python train.py --encoder_arch="vit" --model="masked image model" --dataset="photos with spoken descriptions (Open Images, Localized Narratives)" --train_examples=203450 --image_size=32 --crop_scale_min=1 --horizontal_flip=true --translate=0.12 --color_jitter=0.2 --method="mae" --mask_ratio=0.6 --loss="mse" --encoder_norm="layernorm" --encoder_norm_position="res_post" --encoder_activation="swiglu" --encoder_mlp_ratio=3 --encoder_head_dim=32 --encoder_fused_qkv=true --encoder_bias="none" --encoder_qk_norm=false --encoder_layer_scale_init=0.1 --encoder_parallel_block=false --encoder_inner_norm=false --encoder_drop_path=0.15 --encoder_patch_size=[4, 4] --encoder_layers=10 --encoder_width=128 --encoder_positions="learned" --decoder_width=128 --norm_pix_loss=false --decoder_layers=4 --init="trunc_normal_002" --optimizer="muon" --muon_scale="match_rms_adamw" --learning_rate=0.0076 --momentum=0.9 --nesterov=true --orthogonalizer="newton_schulz_5" --adamw_lr_other_params=0.00081 --max_steps=12100 --batch_size=256 --epochs=15.2 --lr_schedule="cosine_restarts" --final_lr_fraction=0 --warmup_steps=360 --weight_decay=0.01 --adamw_weight_decay_other_params=0
Rows from block 9 of the encoder of a small masked image model, named by matrix and row number. Rows with one number belong to one neuron. Each number is 128 + 24 x the weight over its row's rms, rounded and kept within 0 to 255. All counts start at 0. Numbers have three digits each.
After each neuron's rows are labels from the 100 images, of 14848, where the neuron reaches its largest size: "top examples" is what is common among them. Only what is clearly more common there than usual is listed. The data: photos with spoken descriptions (Open Images, Localized Narratives). In brackets: how many of the 100, against the usual share in percent.
# gate: MLP gate (encoder.blocks.9.mlp.gate.weight, 384x128), inputs 0-127
# fc1: MLP up (encoder.blocks.9.mlp.fc1.weight, 384x128), inputs 0-127
# fc2: MLP down (encoder.blocks.9.mlp.fc2.weight, 128x384, transposed), outputs 0-127

gate.352:134091102129115138140145076108162140124126114173108120141146142117118077129121101109114111135077122110135093146126106120125114127094125088135089118121131117131173104157102125086085118126121115136125129104100204080119151118122181097116125137140102146089150153094125155133106119100111133074117124114132086094132131116103145133139156137148144125120063100125098144114147149106095105099136
fc1.352:105162126100142164164168108170088132117101121059119095127106137141110140073149147121123149169166108112107148127115118129139112131151116154177168134134111120086128124123135123164133155126162117129111172126126091099101113136155073136142088117110095143105133106157141132126144143157109156146148124098132183158133145116171141151139125116115142113103140101146135140085143108133151143099168
fc2.352:135138115119141143146119122181048107180094148085108102165089125176107173121116119142105154163158111139110135133112096157065126118077146127144108158124126130109086123132117121138144117120151111143105173136142100095093127122137126139098136148154111132159146120121124102125144143110132147140148129083132155146122133089125159119145136137119145098095134114176110126089138116120146154080127
top examples: text has "white" (30 vs 11.7); text has "black" (25 vs 9.8)

gate.87:153143159107141120136122101157081100064156088104094135139153151154127122100167114113098114133144146144160097116089136105123179137120126143126179142115147156104188169117135129150145150087147174140114124085144114098127121126166131152135097156138158146140099138130092107130114111134138086146166114124159126142149146154137151151128111124117129138157139093153103100108164118176129128136146
fc1.87:150140151112126109137130095138087095074135097124120141131148134149126132106150117119097127122147136135144089111098126081121173139138123154132170155130142176114173160115131126150165164107152195129131123091141103102128148127175131165137119169135162141137087155121117113126128088128145081154150129135147121143151149163114154163119115125107130138147141083139113103121165104195117121147141
fc2.87:091115112122102136127119167127182153121119155162145122129099101151135125137110116119137131150123103110091193141147156125129143143167161134123110113135138081138118072120183120095129119192118099116131139164134140151152126156120112103135137107096119127119143123123124164128143158142117109115106119161116120118102118131154107105128139150150108131129103148042140126151119154058120084161118
top examples: text has "trees" (67 vs 27); text has "sky" (57 vs 24.5)

gate.322:115118125174117153093106146197111104144112127181124076115112110103144112165120090141091110125123139084138103115144150147131096158151108131103120118120170146151127121162153123118162154145121122102143145147101143140147144142110108144155149164091142091142149125088143133095091161117146092126109136096120122164156126107124095212116117126135158091114139137140116149144125106117129116115160
fc1.322:141131132081131111169152100059131148120140130086134173163110144147115143090124172110157137110130111178135154160120109100118157108106144114162144132149098093097128130104110132134109110111124140142133107109167109128106112113154148120104088107156098162098122134159108126168145098141123168155148114153142132114090126141133176056152123123118100168145117122113127100100130159139129152136120
fc2.322:151115131156136135077108151183107109128150121137084106105120127104145125133158139135128117127152130111148106138116136135143112150151137126129115126137136144176112094140148147132094149141121132145083121099102154106122087152095134142101117161105075108169143114120156157097128152093142113162127180128096126126076147132138087188058157113134164140114134121189127109148113108118137138116151
top examples: text has "red" (40 vs 3.9); text has "color" (34 vs 13.1)

gate.361:111105142098167111140143115147144142087142143137107143126152128112110100134151143118098105121133111123148099104135161104154091058114169151152125113127162137100160116122122121146132111169095103092103123141157111129115144141127154104164106144123124139113099160136168138168110096104118107116125138110138102136141137061089142208092151157128147160084119149127119108124135116097116158143096
fc1.361:145143127159084121124133157116124134161136119120146126142115094125133139111098109157148155156145129145106136147097123141108135194147096100108106149124071107144084132152096151119096171102161139145174136087126114149128111128145102141082153105148118127140135107130100112093146148148161156171136109156112136140098134164163116069133091109116116099158124089120154131134116131181151100110148
fc2.361:099152134103166106110139106146139149115099114141120106146151115137103115140193132105115131100162137152142091089151132109121112124121164129131148103086149172131166121094181128119169103113129140120107125130138085102140120131158188161175119152084162129102116115106128168139105133129120107113152151095130117091159125061108157156113149100130121164136109135166133118108115098121117145125138
top examples: text has "white" (28 vs 11.7)

gate.330:086118144118109148139156150122098126079137138112079132143141099132156130152121152123116172092089148138152150095146136128133121117120164124142182122134104154114142135130148108110093107148119138108139102135100076154159144100082103114107048126115071176150123107146105154153123126138087144128133110126138171127149161119153102120139123134102158140076127119151117118149099120126149136128169
fc1.330:149104145170175125140125115126152157163157078113144103140115152158120147117149120154136073135172113130111138154147121097122128120144088120105087116124148086129141091150110164149172122107144120138137157089115156099113131148166161173134188151144146091108160153143158127106102140113133104102153156128102095123137107141124139137120150143167094108180126134136115124158173111149128135128118
fc2.330:121141158139130154133132118145075134127179140091063106204136133125143136106111149145118101149148131106097158111080105110137093122111128103123107133144129112114085129149126132085135167062154158113144095135123093162134121112101121170112068140164150119142147129112115122121150164112169138118154103145129139129150124154131117122130122126127086141101115120167146142177140157135134141138131
top examples: text has "wearing" (30 vs 12.3); text has "black" (25 vs 9.8)

gate.192:168137084126116103156135106144146115140165141113157161147116121142088132119123155120131127142149161144139118147109126152114108144116128089121158139149163137143124159132147156129137124134140110118165145104151124188126190176138159137133126130134128100098136109164102118145154157101134146098125163131119080167162142117118109109084065128130070117137119086116117115097157125198143124130145
fc1.192:096159145122139157111119140117092163180109088133139117120104133109140117119098143109154135090159110136111134113124125134143115101157174129118105123161132108106103100088106136110113149141090160159100140159115158108168112087112129116139116129113143128115137105102174140102113088126121161145094130102139184096075093100119148147143148122125162138113137149146140156178118128061127113118088
fc2.192:159151134131114113157089122127148115129144076097157123095142173127096109124094131120132100166108151160162108144070130135095112129116088113170118153106117134175131132122163138112171124125140113125168125132134100128109169154120102157115152127155148088109088159119148117077106169106134158090141121132173109123158152101126132085107146104109095127128167151137095127138107159137130131117151
top examples: text has "sky" (56 vs 24.5); text has "grass" (26 vs 10.1)

gate.6:131096141126133129156089139151121143148144135169132132134149136132149135124142124097153162105124146119131163117132170081159127135115160158118137166153127143128175164116140111102181118144111140108171145158129132125144117137140167140128161142128147161176151132128166157202089095126165116143139161086144147180122116122142139148156127098155128133113168156170134129137157139171138164155141
fc1.6:157161096118115128108149120124136111103137118086132087129093127139101179127132117155107092159140106142118122136104102181102108098139118122133111101102123121136109123146103151137090159111166121170120107053160112142098113109125102142106101102144121117112113135135090096060141166157110156113117110178128146084151167131113113109102130119087150148133111086118157133136124143130129109106119
fc2.6:139125147110113114136146111089156119147109106075144113153108092107142122162134141118071119140120124099141112074138134178140156155144137104148097078080123138130120087147097128175113151135159130131128125100169116148091130127137083121124135129161120125106138122153107126154137142166101147124145120166156144100143147192157124121115139125122162127149108064140109134130144126188099148147126
top examples: text has "text" (28 vs 6.6)

gate.219:125106137121158098119111101124096153189131067147113124125152116151154109182132121117158095124142131125130141130160137136137092155129125123160149138128156133109113096127147113122105131139163144142114192132121137111140134146161153113129160154134121113098142109123197133154090074162115143130121125073169147119183091082121162128087139089125136129116117121129114141143135153116101160149113
fc1.219:151163116120101171144136138117168088067138186108125131135112150109107153074118136137101137144120108110134115127102102125116167111138126137097120121134090128148137163150121139111146117100103124105133080120139118140100119116101102144132117116122125132158121143129081122090158173080135124138135141182082114127075166181145097134169144172126106134134148140109138120104105115157163110106132
fc2.219:113115138129143074114101088140105127118099080140100119168114168136109123167133127131137112125142131122153109103126132153136091152113139079133163132143145139155124117098103106133135158154144162094106115133161107142144129119178162177137119146143124145092123121105169066154102147103074122136130150093155155140138111104132152146109122151138186148148124133116112111074123120173101153111110
top examples: text has "white" (28 vs 11.7)

gate.64:167148171138130130143124109069118128111148153114134087133126164106076194093114135084093153147126126144156119102123132104098141147111120087082161135147089135131116130167117154124078132127119125106156112126138123142127152127121125148110122132137096135133150106166094165101135117165169142121121114113096114143145180109147200153109120128135098134137143128133146163116100135161159148142142
fc1.64:147149130149116150122122118089119128082143142090149124118109147101086151123063147102145117122116138123145098106130110094103108130128103112085148116148107117085129132178098133117087086139098104135164088171138125146087164108086128134118128127144100132104149095126092123105084102136148113154066098108092114138136147112116120132127124117135103133134145165135128180092109151149166119115114
fc2.64:160180175121130125158115146112129155134120145105159130108115121102127105085046112139110121165132115134090166155125128124147133123112118149140091139109171145114131082183123101151106087143159140147164146132102118124104139130139157114125113111092095119083148120157064166158125126152140113142131090116133108123160124148115126117121132117142124147112128154052113152147128137157125128130125
top examples: text has "white" (31 vs 11.7)

gate.179:108116152170150117086145154101131129113117149109132120143187144123057149109127138124135131109118158122126125108130176136130141131105179145116100153110111156118131133137133120100077117146112125185124131175118138150137172157176110109107117148150131122149140109078141141108119130112091149108135098125110144162179136127103114147126107162068113173159143139129131183137135123112094122125131
fc1.179:125129147157132128110136158108119124119115141090144123135194175128047125105127141122124139099121179127160099096125172119124152131090169140126108130113119146132126144142129122122073108138118126184117138157121151153124140170169095112125112135136142132137119119054122135084118111114111135109139107146127131174153139139103125165121114158084087158158156126127125164126127124122087113150131
fc2.179:131124153128108092143118121188116114121100127149137135113134121097177109129117114137168145156127102108147144142132128125162145148131095127123157101120155149140133146147118154162135142073145118116129132126141165122108078099107138117153177079096120117117105152157162120152157103130161107177130126117140121149075069128130113102118161096157114103079098132118157120099111104125176141155092
top examples: text has "white" (33 vs 11.7)

gate.29:128118165115159087163117117087128109139103133149143104144129133118065108103107133117061194097091151187102104126123130117121123114151087101087107126113127147080142129109158122135120117114122096160125134132115126118093157152111161148124097181156145125147152116105137125078089130140139149106125143081112113103115136146108099109143141130129087111129113120136106135166165130109122138110145
fc1.29:169164147110128091150136118120125099113128124136137090117125128137078129129126132127085127108075164142148084122133103126159158100178107082152147141094118115111126140139172154135098116090142093168115088100123129150104128082122175139123113162150153160121167116129109142094100144148153148129117137107132150139160160142150085099104134088098087088125157108129122103112120130123136131144155
fc2.29:116150122130128170179127098130089120146144144126099142116128084115176100090106148130135098149123107106158147116171114160143154106127108080159125116075123138103100112189124144130138140137124124128142135113097138134145127098119145107131169107132140162102145117150072145166111127170142128148127102124158130169150138155147116130066140089100093133127144130106135139089152097156123103149163
top examples: text has "white" (29 vs 11.7)

gate.65:148133104084129074147108144121100115150151153109153135152174114127129137140084100134106129115111160141100105163141133140130098121120142087094109103114114123159156145172122161078133126138145103136125093114118157121140124108101169154119124105111124149142081086155155087120122116071147140096134075115114179132144080152140146128125077090102128132109112132125123135112142136112125098117169
fc1.65:126121124106118075141088124111119144175103158122177135135140112112129109155070129103126146127118169152089100123139153145140101105128166085106119129126109102134125124106093146095124104153139109156122090133123117128092116144109168118102131113078127095116123124132186057122123118111122133126132107119107158105111101119114182144160107089150133121112084125134129122123094133146183124101154
fc2.65:097126135125119172173123126098113180109125134112143128123131115128113115104128155151108139107072158123141163113180130142141162131113149154099119135122150153121167098135146084158119101154136122105149144147106148114157161079143129085137138103128124142105139126107104109157135142220112100143129065136134136133138123128170104106116104110117137180126106108078130134103125125135123088128132
top examples: text has "sky" (59 vs 24.5)

gate.123:157137108114068145116127178136133087114124139134141133111142101113114101118168117174121122120106155122115162104138125158132120096092116113122128088100112180159131099162096068099124208129100148140123092148123155118159115146174142139168094138139109130152147140162137116145134160134141124118101142096131143139113131147130145139106132168125176103107123121117117160085134125161151148109124
fc1.123:133147114118076159124129196109161105099130137168121130109120109125098110126148112163134112129110178133122147111149142151134117122088101118134130083099119155135139085142106046101134196117106141154126153146121152103174120143166135151181119122117107134133129137177120132148127166144131115113116134086123141139126128140130148138092117172097158097125141121111133126078121137116149127107122
fc2.123:180128108139131164151110075107178134138106130137119142149119125158141115094128105120179121138147110135124143125142114140152108165107111099139126132102125103112149114142143125179127121128139159170176153131139123160131143088108151075152205107088119129120114119129088166143126113144126142120122100126136111117149113128093106143146178140107068147099148125113138151081092136088124109127136
top examples: text has "red" (28 vs 3.9); text has "two" (28 vs 11.4)

gate.17:091166173148112104163118110119105107168117143158167139119163123135105096125090111092148158105097122147092091106135118115156117106118148140100099129078117116170113112124168138121160114163106122122111077165149142097125146118113151149113126148151150147144113089085156142119088114117104130084115108117094150094107102153139112093168096147119120134142157166111110147103150119142136128132159
fc1.17:157117113141099151108133170141160177100108126106099125140124115144106160108159134160102108163145130131195160136104160129098122165142122152153148112175128116114146164155107145126132135106117137111139151090123138134151103106126119127153169106116104117144116131149091132131125109166144131161128152113164116172135147131114120167083148146145123124148095042144174106168125129134111146138103
fc2.17:145141142133125075085109137166123090139107085140138157104145171135110124147102117138126117136142131166097105163096126123127094110173134122136135136135126106137130135111126145115116126133110103143121118134170144136109126142093137073118123146131108093175101115166147172070113096105163147122129173114095143108104142138145136109130151096129126098111156177169093153173092121130153178133149
top examples: text has "sky" (57 vs 24.5)

gate.85:122103107112124127150158131117160123114101136133119176125161138149125132144108121140144109135105121127143184145123127159136123149093119166119145162141129152100115136107142134176161142121143172131148176103144115140172126105174112129089118155138079124111122137172138126155103132178116121161106143130159166158172125105143146131100103178089147143143156135154123154158190140177116125155111
fc1.85:147136158138119122148120173181115160110106145121122131122108151133115119144140069131159118157114118161105184129135130117127172130122120122128144146136141134131138161140176158151106127121139165163103124119165105131130094131101146109128134146156129158130124135157162101116114135104184076118142140089108181138160148132129112121192134136126159140165152165157130145154171164147113116182119
fc2.85:145156155143142143139114114127127119142121140124109166081120079122111118142145131142153098099096128169109130135176125120146161141076146094116114129124118151131144065181083127123110135111135128193131139127106146098107104112098140161117149141085114146114122110131089173097154106174135120098132124118102114130118123120092121128091166149127094142121165164170143170148123129169123148129147
top examples: text has "trees" (65 vs 27); text has "sky" (54 vs 24.5); text has "plants" (27 vs 9.7)