From a checkpoint of a small masked image model.
Model: 3.03M parameters, encoder arch vit, encoder norm layernorm.
Data: 203450 training examples, 15.2 epochs.
Rows from block 1 of the decoder, named by matrix and row number. Rows with one number belong to one attention dimension. Each number is 128 + 24 x the weight over its row's rms, rounded and kept within 0 to 255. All counts start at 0. Numbers have three digits each. After the name is the row's rms in percent of the matrix's.
# q: attention query, key and value (stacked) (decoder.1.attn.qkv.weight, 384x128, the q third), inputs 64-127
# k: attention query, key and value (stacked) (decoder.1.attn.qkv.weight, 384x128, the k third), inputs 64-127
q.55 108:129120140093124124108117135105134150151149130116173130118131150166142155131106122137163110090127255171135133139130154149152131123131109169151113103135144112153092084180139157129151123149127118
k.55 108:148102108122101114078104145157122123107103118115156091133118130123124137125127129112121155111115255139139162137107126132143128125119118153130124141115137121149127092102095104101112131121147153
q.56 110:029097143103115116071101143133134120118128121137151140128148124129108112171114135141094115110159117095172165166118177134136147099114071174172129123143140137126136116134118119112138095130134133
k.56 103:009139115094099095099084100120089146098132106130126125099139132127134108122127113134106133137095130079151187139148137139149117146136157115135113146163121130122130170133127123128110121114144132
q.57 104:055085058093129111127105144149147162149144106146118119116135153113122102128093123171158127111138165168095086109087117109135117136122127120098139148120106086146149135136167130095180090150121121
k.57 104:085000038091107106174129143137122132104107107160098161128102139094143123109132142135079108115110146159097079106100093077109135143113145131128098130107145146120118117119114145133085124117117134
q.58 110:049099197173145124108159131116125112143129117170159127128129130139137136140126128124165083094164198072074073113098123141131141158130155140126109107168103113116086128161120152115098127134135134
k.58 116:056091204187181134147148119126120140119122130117163139163123126122105136127134135120136112125141211050071094120121127131137130132148145163146103118136146142153111122135109135096157126136135149
q.59 103:193142157170133169150115170108130108124142131078164136148103124123136140081109151144115095204158180125109157123118106102144140062133092135078112135106147112094083099131122116144123151124137153
k.59 091:222134166173147143131158135096125116142111149124128141134143121123132134136110121132164134145132183115110109155140096091167159104129102125128165111125129091157095140131135098142136138146141159
q.60 116:122139164108139119173150139112123129131104073121130134145158109131126140138136140171122114160145061078095134078147112139093119096127093128109144106108166160097120078154129125146116137104149132
k.60 117:150159130159149111128161123110150172165114143119150125116145121143150142153148124136112171142111078047077114110113085181156088124132143121139186152113121105119127086088110127117139100137170142
q.61 114:080125134106106096088108139128097121152121115152170147104134154101101126134106143124110096079134137131171159139125150126083139130137094142156172104119141129141162139126105127136144166130115124
k.61 102:063122115119144084116146100134116134132136133099144116144098134119129117104159073134132139097097160141199191186110157183140173090102096117110149130116118110123147083128133167125146112130134115
q.62 107:186191125092103159112125114156125144119128133190153110152116142121147108139145127112146118119117057163153155085119123136144112145158174123147135158119111142133151139109134124113079122080156113
k.62 102:219166079095126093132163108141117144110140091144101096122116123122108152142133142134120107107125026158185123125161152130076144141124137139127067111144125144110129146126111125113140111134103145
q.63 091:132113145100132107139147135088134113126135105161124153109172118117142155125126081129126120123149064116173134200137157140124146116108161113105130116155142108138144157134145060076138107159128142
k.63 091:131175137134065103099068125124139101140151150124133128117118134139102130114123153152127177149136095094172181099106136131138129137122176149165110121123140120147127098116129121126158092142135132
q.64 110:124119121134113105127141119119113096137143083133113105134132111121130143124133129082105093153123116169121141139144081142154158098105118131134122151089129119133142102086105172144163160098087115
k.64 096:112159172090121117153124124120127119141131122118124129151122150107117114126151128157158116131150146162142127198137156121132139138083073105101155112148110109149085100155155114143107107108117128
q.65 097:174128158128139128150151134121136146152124110138139117104155111144107142153124130111160129124113145135097141095056111116114141083123129130140166151131151102155170123133149134126130137140126110
k.65 102:170114088127131132159119103144131116140135127158112136097136143107158122114153108149166093134163119151130115120100113086108107112143115094109136114110127116113131104103128146119093124129132141
q.66 113:119117145141143128133115124104170151125077152118129097149139124156115124174156127121107135117130163085144128114124126148135171159142158099121145160111124099102157064122113138137163113116163128
k.66 111:125115103163132121117124095120120143128119131155141160125124109135114109120105134107155129098149164087120126091105125160123111141120138144128098093116130080113119086089104127120148124116147111
q.67 103:091129150149112100143126088120144121103157127151148123106156153129122105143137124130121123112117067081102091166114131158153139131100141121112129135163144144133146112140142150134121129123110123
k.67 115:047098147120139149131136135150134114125140090117151136127168174118142145119093134129129112112137077057103100133111140116125160139081107144123073139133126103144128100117143139155115101149090095
q.68 107:117122149117105096127136123107140135146130143136055119137156124137149115090118125093136130111146154129118125163155121110161142143082114155101150136141119108122150136123128160122144133125083111
k.68 108:124135153131126119126094135116142099114098137139141129092168144133140142134096105109113127134158162136142112167094130132126108138135162138112114123133108094146111128161119163126107160149161134
q.69 119:117128089120106111109116143156122098103151107144135132155097141155097132113104087129111128143132047155174153130089147104106159110113130140082087140138134120184124179120100118146156139120122131
k.69 106:086144169129113119128103090120134156142147126093106134106113128137113123110169139118159136109136083121152179179141085106139187125121104161155083118134142143127124133118156147126158104114132138
q.70 103:119129140124127166153158128131125099154175140122143129162144148119105132112109137123108132126098089139150119101076091146133076083130155107095113098158110117146129164131136122143136097119089141
k.70 105:084113083150130138131109151123110090132120163147162149160120131118137114141161119153123110138153090156107135130117124132107120101174117108115135149112152114139112148142096148127105123124116134
q.71 082:123122071125127130124130130137116115119106105143087113122090070138139119112170125104118154134109138184107131136181095138144127157088133120150132141114107095111096118133142128128171158104166131
k.71 086:144176104085127083146126133122134153126150107142099115131107098122085125126168169121101142134101182140153148123176150123142131111111111130152127122178138160134123152138122106132171099099156125
q.72 123:146156165196133154087111114122109111132080133106156126138133129106113147137112128136109118146110130090114128163157175176126140174152130152108151133117132109107079085124115121164125113183117122
k.72 117:149095184147175135124137134109120108134119149094118122101112119128169113140120157135101100163090093057096139148084131122125152151164135141100155126117133143104090091108149100111098143163116130
q.73 089:148149145098122141096133127122136122081135146104140122111145153122137144170114137108107105127135135120152096145127171097133146141166144101120125160121121127108122103141157118167108099129124138
k.73 089:141141122126116080120136122127139128149103106151097093101127103098154093104123135120125141123120095132131146152123110124152155134128108145132145136087106102134119150077127124112108171137120127
q.74 104:155117131111141115121115123137150108132099108102093117123125132159138147140128142093122114115144146171129118170148127082129126127094127109153129155074135093131094154123133154119146142194121145
k.74 104:166127138085131107140102099091107135124125131134087130140149104102140132126132122117113102102150124189167106169142160123157118124131113111116140099117116108148159135127119119137145130112131154
q.75 083:182149107128139139146146135154134102145092129126085116129121108142148117136149126143152109136127125180123134134153103104129143130142144144140119160122133128144102152129130111108130122199126145
k.75 088:159162100081122128141091168141115118118151146152092146155144081115143128143184115154134115126151068212171128161128130110082122123125162109122150116132129126124099127127083131151126088122127150
q.76 087:185155133124138133125150127125114133106166116120125109124094126124148108136148158130160082108127125133145161131134126095132158119157147106124092119122130153142150136121163124130148136098124094
k.76 098:156129145133133144101104160155165133139094127126096098131130094110139107152130074140142170140151064157134152153135127126116156150166145144137129112103099114126124102096137118117138132148156091
q.77 097:149136144118133145160093140128155131128108152117101145140155116141149124122121117145124146116147135138120066077115105130132110137122144131135143150142139094124131138146107146117122119137145168
k.77 104:121114031089118139155125111130110139141131147123100163131156117144156117098137140110132085116139102171121113096112118116146096103127140127148124124132127134132119131130102166149118111147130128
q.78 107:171145112145128110145137108113124146151100094125092124121125096132172106117176115132173151126097107095087140103149100138129139149123124152153175135119122107089157083132139164142138126139133091
k.78 103:138127073091150125132101148149151117134121117095099120100138124123148116157127118128123155118120068109109138106091154119105129104139143138151081093149127127135123076116143139133101119147166115
q.79 092:057145122087095126126147103093134141121153117139112128137144118126112115100137154116078169134089143162139124113170116151141095125093161087171157146132125116092133140131158114159152132107127122
k.79 079:062135120142095068115094078097116135138142134151139134140126131117099106106139165127090125115097219120160181099154171154157118111093107137134134149159132118119144190133128124102159124104142108
q.80 098:104130140165136159178129133108136155123084142134148147119128087087130128146141111161123117099131158166092088076120084133136156124126118121137133113120120170117134109132125157089156177069146139
k.80 093:139131098110119152140162130151139124130131134166156112150148146102098109076091126115152157105124185140105064116115099158129101134108106119108180127111104150129099111128131173153098132124154120
q.81 117:122140165096152087151163084149104124134132093160173105078148132128111131131132159135131125146110137107088133167154174147133104125123126137102150184144128124121147138153146136109125120158146123
k.81 112:111152110125120152085166105124106107148109118130144106109137149112158143117128129140117124150130111093105121131147127119142129109114123080101157171146126091123133130105126126142098145124127135
q.82 103:088103132151156108151137113155127108148115106113158158146119163143105145150096114127131138106125114088137141135102109162108115098125126129079129125105116117124116111153091183141132091100157147
k.82 103:097114116151143132135154144101125143124111113138169133133104117095118137157127123123151151100155152079095093149149137177142134118134103103104108127085129080157133090114132145157131150111164157
q.83 109:175108160174151141135105136120141127123078146110115118100116117074144157171155136102135102140106094066082104140105092115102142143115135096122123108071129134137101065136122114089141133113129130
k.83 103:174095111118154146154146154131150119131111121099104091148075164108142107138135147128124125138110043075050056106124138108140152131131130137110118135133133147167153118134117110142138112157124107
q.84 090:119157180144126154099122118120100109112105202069144124126086133145125126129093119117111092104138141127143138148093103094120164096137139136048096112105130112144094159142103150121110135129117128
k.84 087:174118195197170155134089147114156116143121165107107108094131143106111115096127097107148125133153110127104122186148097129145165122131122179159130126110139162156140124122139128134145146136121100
q.85 095:120103114163159169150160155168128133123183134136182156138148115134077137111137118129153166101138144119058056060080128150144120122123122139125093121152115116110097158163104121145124130104112144
k.85 105:132076052107135127168145135184146182105144104180133136165107123133105135108117113118112118129114160107112046087138118123089149121108122135144096139144156128134118124130116156137124147134086148
q.86 113:125139120120138136122131080128118090135129122082129122118119121151152117132137145140113127141091137163159193137130127127110089144157144108137167141108117086127145149145154143173137130173116117
k.86 103:159151143141146133098088096106092126126119142118122144141117101122130117129138131124115124111145122129162182145145182142173104119166118168131114124142127101136151123102136137120153119131159129
q.87 118:101131133150120120168140124131140156120118127146134145132115135090073100123122143101109127129096122126138105113149131130114145141092111111121107131095136126145103181153124117103183113123150123
k.87 108:118083120151124108135114116144117151114136170145112110175090130111103137110111119080128133131112127096093102161150138118147192148096164134116106125119137118140146135130103136126171126133089119
q.88 087:072149133142130136110124094123086065121129131092120134120089115130124130116100152119101116103110101150136167184170127170149118117135174126125120144110134126132072131152131160154139127130134127
k.88 084:070137189139163130108122162093144117132130100139124106120133115091110130145132143155108145125127127090163146197186155142155151137109093125124153132121122140118116123106150096143138123119160103
q.89 095:093148136096089141137136116143119078105110125124137118123093124093117124124149111133106110141153085150182132125131139112102141143142107125132116123148117152143123147133115149113134141148133109
k.89 110:102133158137103136084131092131116112113157136078139129126144141119100119103089165086128139117108097120129143140161114149162148137156130144164113107141125155156151125134150144133132148128097121
q.90 092:122149075103139095120106132124128174124095056128156157110121125113117134135114099145115127142137136164139103100153152116113122083114070130144129114097131141132119157076117122142108124151184152
k.90 095:142137119074109104133168107102106134128140100085140104152095107134128150106149140128127141120091152165153142123118125146163136123091072089139176126136123158139151164121150111127173115079115167
q.91 088:120148138156094112128105139159136141130135119129141138129120142115146120107104142152125137121128201144146161119152155166127099198133086139140143142140156147147134134099132122139158161154117109
k.91 098:167134182139123124106134117138122158142112146109107163148135073138155150152113116122114102133111204119140150134083152153162140178162158154121126144138106086121105093132133148133159133149130115
q.92 083:129095092151104118131109150152135108110094131149119126119083131154104121137128107134155135120118077151165171143140137115091163138107151145099114118164161127156124117167123126103158159094154118
k.92 081:120135154150125130145129098120123137148143152145119136091146130139104122104120179111160113096143113117142151184191111080134133117131149131107108103122147168100115126150136154118104124174136117
q.93 085:107136106080127140129120091120148094133141084141132103128148155095133125136150131087154108138132134181166149154165136149127151115149097112093129127151080114081185110148163145124139133121106126
k.93 081:137175181114119101101111107127121105132145127104178109126131151107112135105119134111136168174141153142139144177162133135158096109159091122130157102134109144148138154167116122092097131117126157
q.94 094:120123139174150129148146118131123163133102161144175137105116117153105111129117121164142127083110187111082135154114159098117137118104106127112155092147133155134129148150151121111129180127134113
k.94 092:158097168169152154124153135128134137123116135162164113109146129124110148105074103113114129095136195111105083121104122146108115116143131135086140153111150126114145127131139147138127149133133126
q.95 092:164149085130157153132149133138121128125134115142166144108152112116108147121114106143077161143115125128068068075108131135117103127107114102121158125131117108093131152109152133178144144104115173
k.95 102:137104038060122095134167092133115152155122113124113119131111115115119102124170157112093131116105114134109108087089122133142110079144079136138169140145141136138088164101132157118145132108142157
q.96 052:123174154170131154168123152151132119082153138110101086106073179148121132092132082137141160137122129113130139101148128101117131144163128127088095140159114148099105130136120120129125153062103136
k.96 048:114142146117178124138121146106150099125142171134206140149159114136120172122141080107150137128154138152163107138117078168131174112176156112110148143121116140163125113185061144121137132122142178
q.97 088:119171163129120164106113105152142150154148108117166113121171173137135146121142118117141117146118115117131170121065132157147086103115109114161136140139093131158143151122169125114109114112163131
k.97 089:132079127087150101119147141163177117121123092157161082092136130145131165135136106074121147098119141115140143135083144133108140119133106126153060157107132156138147104166148127111141132144090131
q.98 064:133094096106106120148148077086098150146102115175098144088147125089146112107125147115129124115125123124164122126126130149153195174140136128138103146147139138122115124120173089119167124114114100
k.98 071:132153142193098120182124151144148150160133150130146136154161117149116130107131155134140137134151137140063158154142093099107112122098109122112185135128155081095122095116130114151097138141136125
q.99 060:115155153152142111089136114106126179123158125124100116090172144140130132100142111165147177103138100174134148122116122132132109112104154134119097129132147153128107132173176128111104138065133158
k.99 058:121123130108112104164112138109149124162117113131160109134145098154127156162121104094114107107148151138098116120113119141158086120139118104118154169171133100165150099131105136129120155151142139
q.100 071:166181122130101096163133165155115102108145153116155101147083146169129119103092111112098147122147139135111091133112117120126122152121124136106150152156123134124122156113117124111115154154127158
k.100 071:047116111095142169124134127115121127104159139111100117128133106085130126095141093114143103166092103163157108127193097139128148149151147114133111094116120125135116132146148118143134138104091109
q.101 094:137157109148125127146141158135111106079128152140141128178079141160106116116103095086104127130153117137112155136123145111118137120148127110090115145136129091127126159105088126105140121138103120
k.101 098:103101101123143165114118093139085134093153098107072111119088133097148128140151121132118121143100097135120118143172121104134165143153127146130115118109148173142124150119161127136118149100121131